Weights of a small image classifier.
Model: 32-pixel images, arch vit, norm rmsnorm, width 128.
Training: adamw at rate 0.003, 38700 steps, batches of 128, held-out accuracy 76%.
Data: trained on photos of arthropod specimens (BIOSCAN-5M), 50.8 epochs.
Rows from block 5, named by matrix and row number. Rows with one number belong to one neuron. Each number is 500 + 50 x the weight over its row's rms, rounded and kept within 0 to 999. All counts start at 0. Numbers have three digits each.
# fc1: MLP up (model.blocks.5.mlp.fc1.weight, 768x128), inputs 0-127
# fc2: MLP down (model.blocks.5.mlp.fc2.weight, 128x768, transposed), outputs 0-127
fc1.179:500561554494443485500546552474486500500482586524497536458500527500500500568545446500526500500552566466422583500536500454465434451500500452573552448500463500409579563562531500558601421380462500590403500500500565391536534502439435411409533438434554514380500573453508546467500500500572369480500500542482594453514500500432500500516500440479516446426500397547500509527542500520495560560535
fc1.180:578500500547479500444505480415563500404518544500359500561395574461500451529531500500459537575500483475418541500500624464359500500547500443475535438559518502443590573500543500489566480405500594500473572422488500500470500560387500500500484443465517420454435460560555500540557525500500488535443494437527474488615473387516578500500500500558500452500500472500464500500565500575524500579487
fc1.181:480556424500460500500500443469369611552443450588476544445395557549500536518406388471500452500431432574513581530500592500500559505500500535500547551500522500518500500500500500459580441476500404577442500400507590429540500500478552455474531500448517573400479537424449500555544484500579500500520465540500537506597525495521546514426531454432465429535528462500481469562500480535470611483582
fc1.182:534445462521500498399500485568536573552559500545541417544500431500500536527523500500500500554477500522500500500357530458514525520577491471558509445500616500527542511500413534523436454384500455389487526530500533577500542500484551566508411574462470632500500473500500500500629351522500542578491546500560500533517535500561500500446484534465409553552577494500427540542500364500500518500465
fc1.183:500458423485483565460390487449425523561526503481642566500421500431500556449500500500535429517439517450500605500500500569500590460500500532500473464500616494406500448500526465523468577410557466424557533500500463500574500439500500334560553535500500500395463438509502454500466474437632471599469500500412500500482512484459500485500376500441465500474480500519468458482544500500464551500524
fc1.184:500473500465539500500504481412500549500500500624444442402541530500472500532540446384482403567566537500549577453459491406444510500593500500500545500632448525453459613522610460500485590500433549487506515471503481500577500500500500528500500506533500453500392550483418481534515539507550517500500500425515513606453534454536500458500553480424481389394482450547500500436500468610497542577545
fc1.185:460550535428521541529542500500500600538542500500458512500480532470395500489543445583500500568593382454500438500500500486500384580446492468630500519500465500480532593543566500617493547538624589445550445478500500478537573528485485378504514443558579520459519480533439500537473500463535465565500461567452500500572462470415532469500479500500440500454500500558610500524556463508540500512377
fc1.186:562505522567419487533465601361500546503466438500430455498500500422500492626608506418469485563456463500500521479500517446336500584574500500572491500509500500482500588578582500434512546513522586528394612479570500484500543522423484500426500454500500533500500500500500522506577512544547529472500468490500540500556582469542523500456500500406515440504593500393464499476500458557500552500426
fc1.187:554500574454527500398500495460418391434550518559557500500576521521500500534421447500511454454544586488538500469500558451500572500534500480382535383548534522413500500466482500497500500449417462500500500458555460440500571517447500500328500454499500500460500518471500478544548629502500524479434500548500464461500469419620452500461500446500500476466500459500623515500414500488613600540549
fc1.188:527500531531399536448414500533500415500555603500565564467458541440467500445500563484588462500500500429541539391500545500500547415584514451477500500545574538470574519565500500505409465464583500518500519462512500450500500534478500477548500500545500610458496500610563377542558387500469457550456527574460584500438538472500458536594374472460459585414500473500500524523448528500554471444500
fc1.189:444500468455500530500447532500494500500521670465450500500454570598437578538527572516527500463619500565480458536500500598500500500500458439527450434458539507456500510537393497500500574500585603516537500431634511500611500503500463385521661444500521520466500501500454462458500500473500470500500571500448519459455500480422500476500442500500451500477469480505420404500604435500542500523435
fc1.190:439491543440500500371500500500410500521500581577544520492453463500524462555404441392518436548586500471554495477556652360500500583500560500499500500500454521531426500519500500517557508479459469509563555502514544436500509500450552578449500548513429500568485539424500463567500519561472577474450500491436500500500500436500613500417567500552529447582543557500435526500630497500432529458494
fc1.191:404566477468439524509405544605450501576500608536512589561500447607434520500510374544500492414500524500512552419403632500514500593599500407439476465475538500500456423439421529444500562500500459478500500469479500500500441457444464562500500563456487551500500464500545514434524500527492467525488551500500611500440587542536482473500459468466462500462592536500513434545595511500475498454461
fc1.192:500500685500527500563500500422554441476595491537481389500478584482537448500513547526437500450473461500530408500440500500450595432500517516432529500572572548523463450450509500459583484424453574453500481500506423556500551500554500483545695500444539458500500466460497552465480563464500500540500478500481564436558467464604573500500489500471472477500488484567500446427506481500543622473455
fc1.193:443619509387494500500522495455483552518478582529500479500463546544460424520534500390500389534532522500500542495456579519390453541500533455436522500500444500500556545559560543585500572487490489557424610432615597500500500541449571453500446545496426587500431491487462445500500500500590525500520500415500547500530573500595568554500500483487457419500500444454500452505548464577553603463506
fc1.194:485525449500439500446486572500470353500500618454468543500464630491500448566500439460578492450490515485426502440500561561500579564500500522502478500500484515427490429500397472409534570500500521522500500500610492589500449590461500500500578462500544469340500500435451601532495500500493412500464566452418567393470505491500465482500587472461500500500500414555474423500530520500491510458485
fc1.195:480550540546416556500457500497479521410500514500404524500470506500500500534500460500569409595608542500500544500515492468394500500570500414587473500497500534438557561565500500456556463498500571475525479416539500466435440629468500403482469476500580451494547518539600471421543558500513500500449514500444500440558500347496473575500345482492522500514500500500479513500500390562600500500543
fc1.196:616563500447500561445563500490500521500520500603478496488524491561481422546567500509454500500470500568435445447413533500541587628500515486428463500445448500517465500422560500542518500500547500472500500539565474500500500569500541500500500500500500500472500447419500457554490500534468483572500537500444572417500459500633500351453477500500465435461544510500460311563500368492540588500431
fc1.197:500628602552500512471447527566500464568509611543474508414558437543483500487525544472409475533475486464583467500325599500516455583618462484468424543536562543460426434500499526587456542520588489500482474575513500567540500500483500533469500445500489513541473500448506510438500486572500552537489562509486533519437535521532446446500500451500447500405569441456508379500473509500500551480400
fc1.198:500539425554386500500500500500500500492531480475416554500403452500484535500527546460538579418500560500454482401500602500452399463539500486506470458577543561500587507500500423500453538402500500510500470454522554493453444581500595501500504500499533528432500612449533564496516375493506425563500500524458500500594490460500500500500500459442427525475527515508404500558499422565574500650381
fc1.199:608500500514382528383519512427421426500527542487531445500508500465500526472500519464607552588490491382500568433500500449374467521514500500509460500505500500437500480533548447500500500500540570500500596465500415426483498500472606547415479629548500540443427500500500418504505437500473398500500468532500453500488548441510557562500429500497500620543512526562503541433527490563609475440500
fc1.200:455576500500438555490417512504481439562500593500500577500417534601476579500500500528585420500500500500423580439447500606531551515487557376537457546500544542452500435500436485500457556500529478410511500500522500500541448610506500437500500556622556590491481466500477500484500500500506449613451546437500572549511610505444458362545406500500472564500500500563500456545541513531500481500543
fc1.201:504578494437467525507500545500549616565500525500502496458500467500460389496571441441542432481402444469564564458469604500500533500500545527402609526457562500497529500554627516500469500419522500563442593500637573400500500495462518500500534585518451581500471500500500426547500500519528500500500500453500591460500586500574540470398500484500416457500576430521500446576500500500558530500434
fc1.202:536446500500515534500584500500500500438507448626544524500555485500453500500500510568475500500500495500500500538500500584500634439583500500444500494500622520422416607518500500480592500449500477500542522412578452500562468490427500474418500607500442500574500582485559467524500500500435500594480640565549549500486568522533371500520500465516471500500469570500500434510442487468500664500533
fc1.203:491475500500500542388502487500531652508542442569504500411396485460419500500470385500479500604428442407553508543393582536500511529500500567576482578500490536448464593529500500594500564500520457521500500522500493427513471499484500500490439629500511458467438469544568448477555422519595500500458562541556500500439545430500500542489452419481425609500500510444500528571447459500500457490500
fc1.204:500596565537405626539500482523480464541511472601597548397402472550480500566430550532500451500419459500500456484441500492424436500567585520480451500543500520520505459500500445431554440534548503500449500494480451500500523441443517385514523449580500500526500609464576595500500433540467500499500456525500532452443568500458500500426393469438456481402587483482558479526550488500500532433399
fc1.205:500597578500489579507473568592445405500500562500413566480500500500459500504561500515500433464422428407473500484515629447500514520591565500454500447567511519536500460500503544418483506556512500527500456515500500446531443535500434500500500500608500500500398500500596638496500443530569500500496555500495542592483500527427500421434500391535472450474518427565500377625484529453500500500500
fc1.206:511500411500500516427500542452520500458500500542585607500500424500476500491534454500534464452500500435485590490500538559566541517559500550426512457417556500439441462459500469373536452415469470456500542375502500566436434448473500523506500595500454462453537459500500460484500519500613420587474500439460631465439500488500500506571540375433445435610521476445500435478500500428532540446528
fc1.207:443493531374536518525448430500464500492500500500529429500500500520500472445567500404461500559500469500532500451500481446500604420619546505500581539603543518399585463533559500493480500466613539553358553383500566447580559446500518468413575468533527581500500493500444500500500500469500500598500481500500483500457573423590528507500419490429500467418473553539455511471464500551500549569500
fc1.208:500502525500540609423500554423500500515572467500500500497500396500441500500500500500500500500417563410500425500506501500500447500500500491477500416673633579448433500491500409595414630500500591509500500500500564500500587500406543500465500500515500500524459609500517500500554450500500445500427670500500472500459533442500500500500447500500460588462500500500500450500500545500492500500366
fc1.209:570500544500514532532500572500578500500540660500500541452500447445442431422584500455580500588500574458414430418525438479480415495500528431538401447500500500468528594538500394547499500444541657500500555500525500548449573473458546454424579464500500500460500526454500500500500495542490492446453533557403500459453454500500500500500480450513500576500500499545645500409500563500546508501500
fc1.210:500451500412517520443561500527529500551482500500564467407548553565461500546459513572500467500500597532500467500500554583500531519478556459430500457465574479500500548556500408580500500500466429476500500463468556530480630561467519405551596407586469555500500500504444525500594449469644550500516500580549409542480528444474500428444535500458453627573500500500450500535468372515482500518436
fc1.211:500500622535383500463367500535389446463500500559561588435448465500500596576500546500450474500500536500500500500500600449500536500568500500558510544534452533500428500599563500500500442500560451515532436442550500397500451568500415506463468545524541469500500500500510500500500558539526500465464500495410632442520539489510460500602406415347517463476541556549500520500500451500511554476531
fc1.212:464427486575553500404500475469522534497511500454456462517500422417500506500554400453451445543533466530500509529559557500529527401583522429585577500500500500401477605598550500580425500403476620500509523500564638425602573517437515429500524539473487513500447544500494452515500580477562500482500500465534528414469466443571522466500425461485500500540450451543467500482473462450474610500500
fc1.213:600500609469478500500528454432548466500527500497500500416527560470500500537544397500591556528442611428469538448494500500473479505595531393500500500613559500410496545454500356586551510389500522500540571470522475430500500583449441437449500476528500500462528500552535471517557539497500453500500563577539466500433554500500500531500500500500495601434482539500517541500500425511643519605500
fc1.214:500500533493500511428500472500427424479489500544457500500422451503500579500579461532434547500424500401460487500500583435500500507540380500569431500557464530474351516500500500400563500500500489365537472508449500488588420500500500543500494606609489446538500500575532532500500500494500500560433514500500506575500500382500432500510500482500468528500604568574500416500500466499344585508484
fc1.215:500551534496433453461541500552500556523553562500467486449438570467465472513389500500526500500500490474556500565417703498515500548550412523446500485565500500454499500482497500589442554500500500598439439500535524500581511500471500590500500472465556587364444500500464481580524500500562509501500513540558477541445476446579500432497561517500394500460518444529394500651481462544552500557500
fc1.216:546534590500461569500527620498473425561515500540500500397546353500500587500500413500574498479540582459500421444500500445500500500500536448588481395491500510500613423500428500500500500504419500418446487511420500500500500500500620500500516500537491500436459500372491500436562430518443410500481524500510529500541500500528545500388536500500501489468585556565567434464557490500414551443546
fc1.217:493500500519500570581411500483567493486500525556426504435500500648447500489500548383502535568456495500458500500500500557439500470560500568513417500551473534401500500500477482508536500474505500489552617500576409418500433500463500500399500615500393478530427448500495430500459500492442395500435532500461500500500554439445500555529543431500500617477461500500427500464500488545647497589534
fc1.218:485527457500397500435474577500500520500600611553629500462418500565455500434500500513500500500500500433500500479414500571474500443558488464500500396500639541531500500620411370500500500434553554500500564500547542559580500567472500420500585520500500558452484592476460500500567463500500474552500500527500574500500533500500500500463500500427402510500613416578520455523500500500500500455406
fc1.219:500500479564372518567517506500500500500545475506500446429508534579500500524403507553602546419556447572500422589500490500444500437518428500577500435500561539424555431565525496500500500500500500596437458430500471469501540429500409479471466500485628535429525574500492554454500347468465466437500520535538500573446511455500500563383436476540464515407449500549500500545453457499586470464500
fc1.220:461548528489453521500500523490461418435610557521549572577443500500413547500495603460500500500575500500386500500538498529500486500550500533526500467502538500547557449448430500500555500500500542500593446504500500500466429547461488572500535480522500500500500518446546632542500555500465452543456618463395634431478457462500500442500500458547513500456540520507522440458672542500392466364500
fc1.221:500485500523465500500391532500500461500533478500547491417500364500500473500599444460556566558383418539482563500500500421550500500577494445500584500511585591500500440503495500500400547461538500528458500500534583434500500500536447512458398590500578557460566515500500500515500467505500453606463572500582530509518534492510393367483471430462479500435500550544469531596458500500560430500399
fc1.222:506609500482410500445529500569455467454500529463559508553454390500464500539500527530487460477585552500451500591513500500556500516471500478574540465467500500541414516532500500463564461453612601502432436500518572500500500568460434461500677500500563570474578500422389578437535547460500468542505498500456552405500457475500460431500445483434463500530500433512440440575556454541485547400478
fc1.223:500500474500500500404500500433458500577514589594489500543461568550494601487476423465559456542581610428410627480500518527391532477539500412500472478500500500500508526500475483476497552519439500500575538500575504500395475460500480528423430588496476509438512457500458465542500500548474500533453500418500542500566500473477599500400406463548500485500515549618461519531661500503556500446539
fc1.224:527500614576502525437500568407500437500657602500521464392512442442500463450421542465532464598589542411567481465500465515411500548500427470455500466500500507487523527500514360503479498463500500457563451498500488493542617500500604523500606500644531429500491500500500454567470500523500529465497511535439470500425500364513500433484500478502472500469500500500559500459485500500500500500435
fc1.225:542500554578427499441500570480467586492484484606476554454428578432500555483489500500500500471500500477457513450474638500431588437540534544551500459474595517525500519561500500397606578500519431525573500416500446500467480477457480461533408573591496454490476589500606534574560572549526505478477548534469500485599561479518459430449471440536500414479532503500547452582428500448481473461472
fc1.226:500500618583401539500500500539523500500634500571500500455434500533500459537514560539484500500569500569494437582500520404537367540552399509502504390467449588485535564544498500500550405500500427500500404500516500500500500571521427500494467403573524500531546470500548494500537500500500431531500528580500572500500434491500500404500457454500440500500531559548462433632586418541500459500436
fc1.227:503587454563400500500393500478500540500562500440435500392424558585460468510404542516500474500463474500493515555459500500450560500542453500500558461500500495467545469500493477456508576500620554580439500462605500467444626500500522500423468539468536500456500578500505516500417455500430477516500500536465466413530500404528393430471500417543462500392500500444465467585500396505602490500432
fc1.228:580500542469500500465459509413566553431500500615506485450543461425462560500562457492500450535479591479455553426418514500427500420529570528500565547551597529500537547657500434500500588482500613438423555456461500500500466616422500422575527434548500500461408538532554507429536500565577464500475500489500511500469512477444514500500432500477447488460572480537572500472428500463454466543459
fc1.229:547576500469500585461500537488540561569500542451505554415491538585500426500500500459500480563410437430500500395408522443500501567500428539407500500500500500505468449500540500500480503579544500394430535500473500461500479500443554500526522500541434500461500548500500417445578428577530543550500500500468492500575529474500555373419561500475475500536607476486564355521438454576500500500350
fc1.230:500500460421485548506500485464429602500542500502493563500463387500500442521577506514537580426500500500406500500526500540500500500474470500500487500475500536427479500500552500500500500500617483500590424399602475494500457500540455388500466542591578401381555500483571566500500440512471402556467593541408550488500443500472445512561428510587463500506500576578579398548544478500565500500451
fc2.179:500500493471468500553593550500484409500510500524462530500500486508562514500441553503555467458500449482500500501620510425404441421477500535500405463500485500500545405500381443500416585599500570500624500500500504570500500500455565447488416407544558525516500434464527573500500527591516434483453450500438522445612500500443560463500461500510523431517573500370460532422500526596500458436504
fc2.180:581500441431558375462500593551594533538500597477456500455517500468528454487461500518485449500557586500489595500500534589441500407394421497500403504512495481460512435437483395489467560565500492473500565500500549522485461500500573500500526454500508417500500475532542457528500500500443445479510599500491567500447500566507468500565464500500455527595610479426500492392627399573523463500500
fc2.181:500444537500548605570478466475570477560528500412482417500562512500525552500484500454518376608421581412543438465468447455480555455500557449576500389471500525445500454512550545500391519563500531485473500557490500575500500469500423454500500490500500483500500500500553452398586537534373543396500501404570458499417500473500431500442476521432566500500467500554436500502475589516500409500542
fc2.182:500430470542429435500577548456370500470533500500490568518493552553571500500442500500515581500496500489538498500552498500465482475592463432473500422391444500428533577521454444462584420458500445471493430387500617425458450593466500435454493500500521480420586500500538581500508509514548426485543424500500540468500500553473549450626500500450603507500500500500574441449546593500452572475500
fc2.183:420454500436474449500472500573481542500546500518500508500567500500530381452533492578500518500500500535500539418385515447500500480478438448604500597500490396478500588500500453444403510570489475500500500455500489489500555500576402531530500500461433500428459508643500503500486449363485535500500500516568547573543500572365379565546500500554477539444500575500495479558565530525520419500551
fc2.184:556412500426571459531500500488554551571553621549577501592448539500558470408498545571545531505575485481523468616459554539525500371500547500500500455445516547462500425529500563519500472553434542486485593500500595549464558528362499479500481500476500500446521500528639459500485426557500500516402500434500553408499518500579500500500441468412487500560500432524532467500500500419466544455500
fc2.185:532500393570500456451573562500533561428500483521468500500588455459550500583500547457500467399500500586519526500474494500500621522500451500500465436500588500585488457573500565542534500475500500500473616500507500559481456398438500654539530566390500500473500519375500532502500500583500533500428578500496462491434555439555407556542564455500536500500543409468471539573486500461492500545577
fc2.186:534518415526549550463378564554500566428570500425496500435500478500500519426500527500500478471472514466508549446520500450500445453500456500479415528498450452500542380454556500500552516575665587392538461540477500427500449553438500460479516492581602500500500486559500467437606466451500500605500553500443500536579500500500485420528500590429493500500584405500426500556561465562485507500467
fc2.187:500466500500500500547628500547462594394500495569452567549464500393550500501527500565500554524444500599441576523487500500449516500428549540444490520446563529495568585584593472433500403500500505500445546456497500539377500500500516476563497446541459500471500449500600500500500445550549500434500500554420540500372521527458500361500500542536494464500524515546586475500500556391413500461476
fc2.188:498500498548500529511500526511533561592474433403447500529453606444417576500563464500413374500457500500479567500500463477526434402500571563455578463442476468500561555422580518500519409482545497494450500508412472500477572500474493500556525413500486500558465443565500451549500500474500489518503469500482442464490464565500571500474408500500500500347402403500384472462605517500459439500539
fc2.189:442477413476485479537494400500556648442500500500392500548472500500558528500515500500436500523562497500446455453382502500541544520476491466500500432500500611500442500508578500500460530500509585495500517500500397404500546460500500500582452453525406500500439466500631404506631477553399540573470513500500500552420518457560521640500500501532500489500500500500491500500423508500561558614500
fc2.190:554480538471500500533455500617500529455614532527500457552500517448500448500551390544444536544425500539477475428460466447500516466500500500593561500499500524519510500425436386381454500467514500403500500449500496500500516529566500336538485500500540500472569480500500480447581463465500500538500454500469500500500461511525469323500569574418438411484543377600544428500500541500500494500450
fc2.191:573500555500442500500500535500423500542618485530500520456512451500500409475414475539500500500472442605451500500483500500556500409471499517585525464451483574530500530404443484500545505578584440497500464557481451453380573629500621368524488487555562427500572588450480500500555549537500561500539464539500468457500460591426500520513418524481592500460527516475509540438500420457500425512479
fc2.192:500458496551549500583557453576467500508449457450494500554480500546537447440554431481479500500500484595446500500582400545620500492481611537500482472406500462527438534559500592500557420485606456535500462500500619541496415493545419500549500448449500500500636530500420504532539542450500502463500500531441566462551500510432462426517364500507496500500529515541500500530500550460379460410550
fc2.193:466500500500522500590535372487500551437500464560428508433535509561500475443496523500394569482571453500500500516446506500377605425500500500467500500500524495500523500454500428500544462518552500471454521541534500500564569453590472420559503500500535472572553469545500500554500533546500681576561592427500557542613500500588517500497503568515500461412500572500435414592519500500500500602500
fc2.194:582430500471500479500627555472501587500533500500500500564562428394544522464500501575477527500459470500552487500464499394448591500416535462587500500476541500559409601529455481434446413452447499477433482546500533500500500403544466471367500554500398524603500431499541399519500508506500550556612450512558442566580500520529546586459535500500527430480466536500560465500525500466508500465500
fc2.195:500570515453500385500500500500500462500479500500453553438500549589476453457429541463479500540500374500429500522500500482527483542444500536506506552423500500462447385441391500622429526500500550531572473540500518564409473500565499438500500419442520595510500381500500596578500454500464498500500552500425545508615469395500459384500482472515450536561532558497577500563571516559539462459500
fc2.196:500489500500566553545500454543591549500500386547370500542451504419500500500562559554402500540500519446395514457442433500542500397526500458520534542500500419500553547543477534668545569500589510428539499500434500500500500432500558514464445442500459500570439574500564524500492441532493500565435470521507528449546476497386500500500460526551509500500500500475580615500563500629520500569500
fc2.197:500584465401421500482486557500444459512500500520497543464510553498500477444550534476500505553564561495471513500500427398500625399584514500517541567500449522500666500526570500455553542547450582500423477594478484368521500500500558491468463410477490539552492451500513500500500473500500545500486402590501535523554447558449546519385521451490540500500615500483510566511472435619534445500500
fc2.198:439599584587500563578447500443500552598500500456477500500422446500418409433500419500500500428500500484502491474500500608484461499500500595537525500572500500482587565445484575614500516463631563552356500500500534466500537474464502479500500489581500394493468522500569500505500545500500500459500463500500500439500534445500593540404455393445462551500403497461500520615500500500539500500509
fc2.199:500454455500509612473594570535501576453500563483555417537541500500431481430500456500412456554511500500452561364568463439551463413500598501554553405500500395500563500473595585500500436475483456470447500476464435406500514581520500588468521546461463558500471608582415441542500490500500452501538446500500464464500543504455491541438491507441438468500555489543500533500588512499400464500472
fc2.200:528501429500460580451500571500500500462500453500500500500516526586500392416510371525500469605476500500431513500520500500500500540451549500447510522556457500500446538448552430441450532566371526394481502538429436500474500500508569500575547394483427564439441558611520464500500475377484535500500496515538570451532478462480490472413605543535500411549500500385500441500589500500454457482551
fc2.201:377541465556509594542500430500500599539500438571450551490500554546448500500518582571526512433500536616479522620500535539462500462500514511514503500551564473500511569410500500443500534548536530516441450521500476500500526378500391433450434454500500500500500442530572631470528436478569456472546584459540473573500542500536490516435489435500433406399500468432455500527533474543535474395508
fc2.202:601451423577500500591451500430442461500437531500451500460500613519500430500536586500546536548601500442525500500500423533463500500500500532361445500501425549487479500595446574562525529600455507567403500507500500500445500500500561522503567413463500500443475464449472500397500447587500428417453445500497552541496500474455500511500544558445500484452548421476516435416558508500411392480500
fc2.203:507545545479500530463485545500445459493489596611456466546566556514500520560446575500500379491500657500500500500488500500449541483552504500517455451500410591481580460573513434385500444542480477500490500508470468498459500476500554546435403444604430500500526446457500500591500500634406487431410472485551550500542500505436532461464489525526500500480619500470541405581469555500500474457544
fc2.204:463471489578574488432417500574537483500464537500485568526497500463497500465543500517495474579500415460525546500531426564500593388533526500551386500511500563568449390452456551500500500489434500439494596527459556551466500406500437476584554510500466485563484500445490585467390500500473448531371475500500533500449560472500410409450596480414471500550500471500383506562500528441473459500557
fc2.205:500500542441573350473475449500539534539547540445477500521500466500419467500500526500500500500461547566539628584564427433500500353549500500500529500500500535455529500466421500506466500544500500500500465594522543500566546500500663498500500495406500500585500500500385438533509500409526526500493526500500436489448389500500567500500500610439567534607471500500461545431500465595500419528540
fc2.206:500433547500538500481500443478604500537627545500546579473500418500500527532560500616560469525532581511472500474471579469562431500508465508500500592500500486484500500596500525549500468500500438500588393500500535576500489528490521603500530424551541417482500407448529402500538560500546527500476500573430454500500405417459432515500530407524500602519537500436438571439474556569562501605500
fc2.207:551500500536551492522525581500518545500500435473500533500500606500494428486500623575500511500427500406469444533589500481459500500371570500443374500376495627643466500586500433500431609473500437584552467500500527566453500492510455536500517500500520520500565469500542500500393436562431450500467506500500546459460500519466547500500471496541500500500557552498438505547500422455495427460415
fc2.208:500500500500438602524571500417453462589500450456500500500482522500500418500500500500541500500543500397500582486608500500500500412500574500500617460500601554500536500606598500500500542434552472606500481500500610451500500500486554506500500500500438500500500500485520500623409520500509450500500508544414584396500500484500599573500389500607500500446500452500356462527500500500500500408479
fc2.209:591551593500442486500500559452486500476500500450504546457411431529457464446462576500500500508445500480543468458500554479463570494500500599451486525500398532546547422500500500444477456532534500587500422611384536465424535608409500455500557508500600500500519447500500420438507471500581488498500508500407500507471441500438608373553500425464538468500500500384541534488575500572442457453500
fc2.210:561500524505548620500500567449500523445578472486589500500470567545500556500448556488500500485392601500469500490474543456529359469585512500357461421462452380500464500416500507513453422500500663435532462465519500524444422500451483553413565466500500458518524573500490500488500554500500500415550532471471470487467500507438512556528460500500500500500500517500498580463435614500443420560500
fc2.211:564455394428498449541446534498510500442483464502500597495500433620511527500500408538472435500424643556514524439505574490500566550444552534459534473538450458533386416479500464476483435500449500487492500460500500568500543500613534551434475500457512507541425474541500500538436579533515476366600520500500423500570500500614585500532488490505473500549522441457435500500584500487424500534559
fc2.212:500556500422500500500580547500500431500500500500500500401500556558500500646442552500470434500500500500524469377415468550482500592444500500452395582439429529618500464464431512500500494595500491500476500536504487551500451500546432607492405500460445422500550583500500500500578536542500500425500405448515529560518500511494464500500529412500500489465663522421500563556535461500474500453425
fc2.213:500500475500447489500500438567396462455455530422465500479450500500565414448531500392461500500475464628483456562464571381445605500562552570550533500585500569480505500500525542503500457552518500536500500500417481404509489568500500553500500454446594538570522438461523503500532500586435500500433385498450500465610413450500464549510390471563509456428500546500537526478500408579486478500549
fc2.214:470500490546505578500426443500500602500442425517435352418500487570426423500657500531403500553500421500500541581500500401510496496646454580422545513486446443533557500439574476500528478523592500591500500551522454500500500449480474500500500480509500500574472519530500513500478476465554467532554520463565466500567500543513500479524500420519500432427425500500400513610500551500478500500562
fc2.215:550557522500475621536499499500520450502500543538652532500444500500442444415500500500514464514591500597416501542500426552463508568554519432500464500558409457525601519513500600500460532500531435499515515499532481500411572500534548500464412566500500500623500474466500500504476452492445483604511500484500467500631500500500462500540489500500471424440474589376412584399473522500548427500500
fc2.216:540458508500536500592500500450580611422553409444499474446636443488549500500500500500560490464500500434411473634500500570500436442537420500501500500459500480500481576500548449500527500539594510528500500469627500469500506526600500420500619454566551413516576500577472464416485415500500481409500540500500404500500439487487500603542532526547507550541506584447500495500500453500570500500482
fc2.217:529585500541560522504467500500459500500500420500549542517474542435500476500451568491423397500567500500551500454415423500545572545431500442500534500455510514578478484523500500468500581607540500421414500569415531560500515427484496500597565500473580500509504577506439497407500476461559600520456488489453519523572562500566500444500485500490441500452500377451588519513611357500434441500429
fc2.218:500500604500393461500577500572500500618500500500391500500500500500577500500500500500500500500560500397632500461500500612500500500500536500587529505563500548500604469498544500509500500500500569646545500458500500452500592500500500500500500500500500500500500381500500439451500438500571428500442500500424401500500485370500500500500565339500500500500500447500500566500500436537500500448645
fc2.219:500527600512500500472500441543541577352540461571500412500500425465459500402620500541345520529508544487500496508447532500553571500505470435552434566432455500500531459513493561500532484431500518470500504500386500500576549398602500496468460506567473450505402553500500500543500500475532500502500500512577500500512553500573472444374500500530452439543422597534495449551500500538500607522500
fc2.220:540504500500500442425456529500500493509421391384500462506557500507500574509491413540448552527508538390540429542439500626416500548500500471500395500554557500452451566459476500545500554562500386537500431500500420474500512520564396500500526526500500562587500500474626552455422448528455606502500590500500534447500527477578500538543414561468532474378508514500505500526434477500500434510500
fc2.221:594500539607480584471387609471500479477533462597457477427500461513463548469549500459500502545464536565474481448504458488489500500548500500451417514500425551565500534478550444457547495500511500414500500448500456500500485516498500500432592545486500500504336562402500604530517538502556451542500596465500488500500491468567500494569471338433500500389500500497474434402500500544500611500518
fc2.222:392447500470500618474559500586548572494620576480500483500540500500471492403489559411606491487500529517500437584470500500441500588514446500500500514529500500568582532500545500500488500500500436537471500550500532611539550500466482433500463385500431444582500566423512462500542360569479543500500500530483429582444500487571563578537534442557500577465500525476500500467454476511599516593500
fc2.223:500500488438500465567500635499504500446532526500623552503500500445393469500349538500463500500470500570500495475527359500408462435505516471529562470437528591451557480415478500424406510452500500477452573500524425436500500479473547500500529468500500591500504565442525392586460476487471440484414500558547486386421523593550500494500501555480500509500575449541509422505461519430479500500500
fc2.224:351500500468520552511500500548500604500484384516563545582500500500453495409490428555528423482581500557458550402500566428559500500471372500569500500500560463500500502479583500512453535373449500523423490472432419482405500500500500500509500585553500526581516545500545436405560431535500478500561462500500457500500556594510398500500593447500500511524509472509559486580500500500500531500596
fc2.225:447462435500587491469459606543461440500498542479500500500491581482442432459495500500549475403599451441536570500454422520448594461509468556500469432509500500423408526500441526614612549477490453479473584474438500368555436498463417562500475469500560472331500477526513548482545483509534500554416487518500500423500532437463500469457500545477549525494500500500455369500453500478526451531500
fc2.226:516500500468608539559496460500544499500423500500500500573618503579500500474588500500458447500500538500442461603485563475457500500500500500500415500470500500548548435500600500500500519542500563446544571632500500594436557500537500415500500500569490500538500624500500608488454443500500478497500543436400500562428500549547475487497461500567614464451555500500622466466500501609423431438419
fc2.227:434500465548469500500523500500486500410535482650485442373546500535500500441500527566414570500500474500500500500500500530500500519500481500500553500549500533500451573500492597589548514392552423500475453471500481340586457450500497500434518545500471540500456500500551544580507391430500465503500500549526476500627562450480475555407500431472429523500502500517639569587421500564500547462475
fc2.228:427435500441481381535527500530470452500515500461505478560500500563500435420578530547500565450622421500594500500500520472540490500353433500526544519500387500525518443422500500524457431548554527527554445577500523424549500546588521500428459539505602500500575473491448456461462469398559500500500500460500520489560416511553443512500533551422431510593427603500453500411519444512500487500480
fc2.229:452500533500484586500500455500539452416500500513374576571499459497426599500604408553393398500484500500458524416574440500500433404552553500448428500561464463500501612500500451514500466448467575459574500500471500500447500485500522597500490488633426399538410500539496441500524587511399420500461470506468473448462478493500500478500439492500545500468500473459485547422537500458511500580500
fc2.230:562500591441500321505500525500500549466500521465542500500500516500500448500469613435500442500562601381500500418474420550508480464500568500541518500500407500512601466500611469500433464582416536507507519526500403500439578598556442611588500487590500513502500546500559465439545487466451526456498412488437580500500500428493488541500500500460500500450500451488467519450500558493398500508500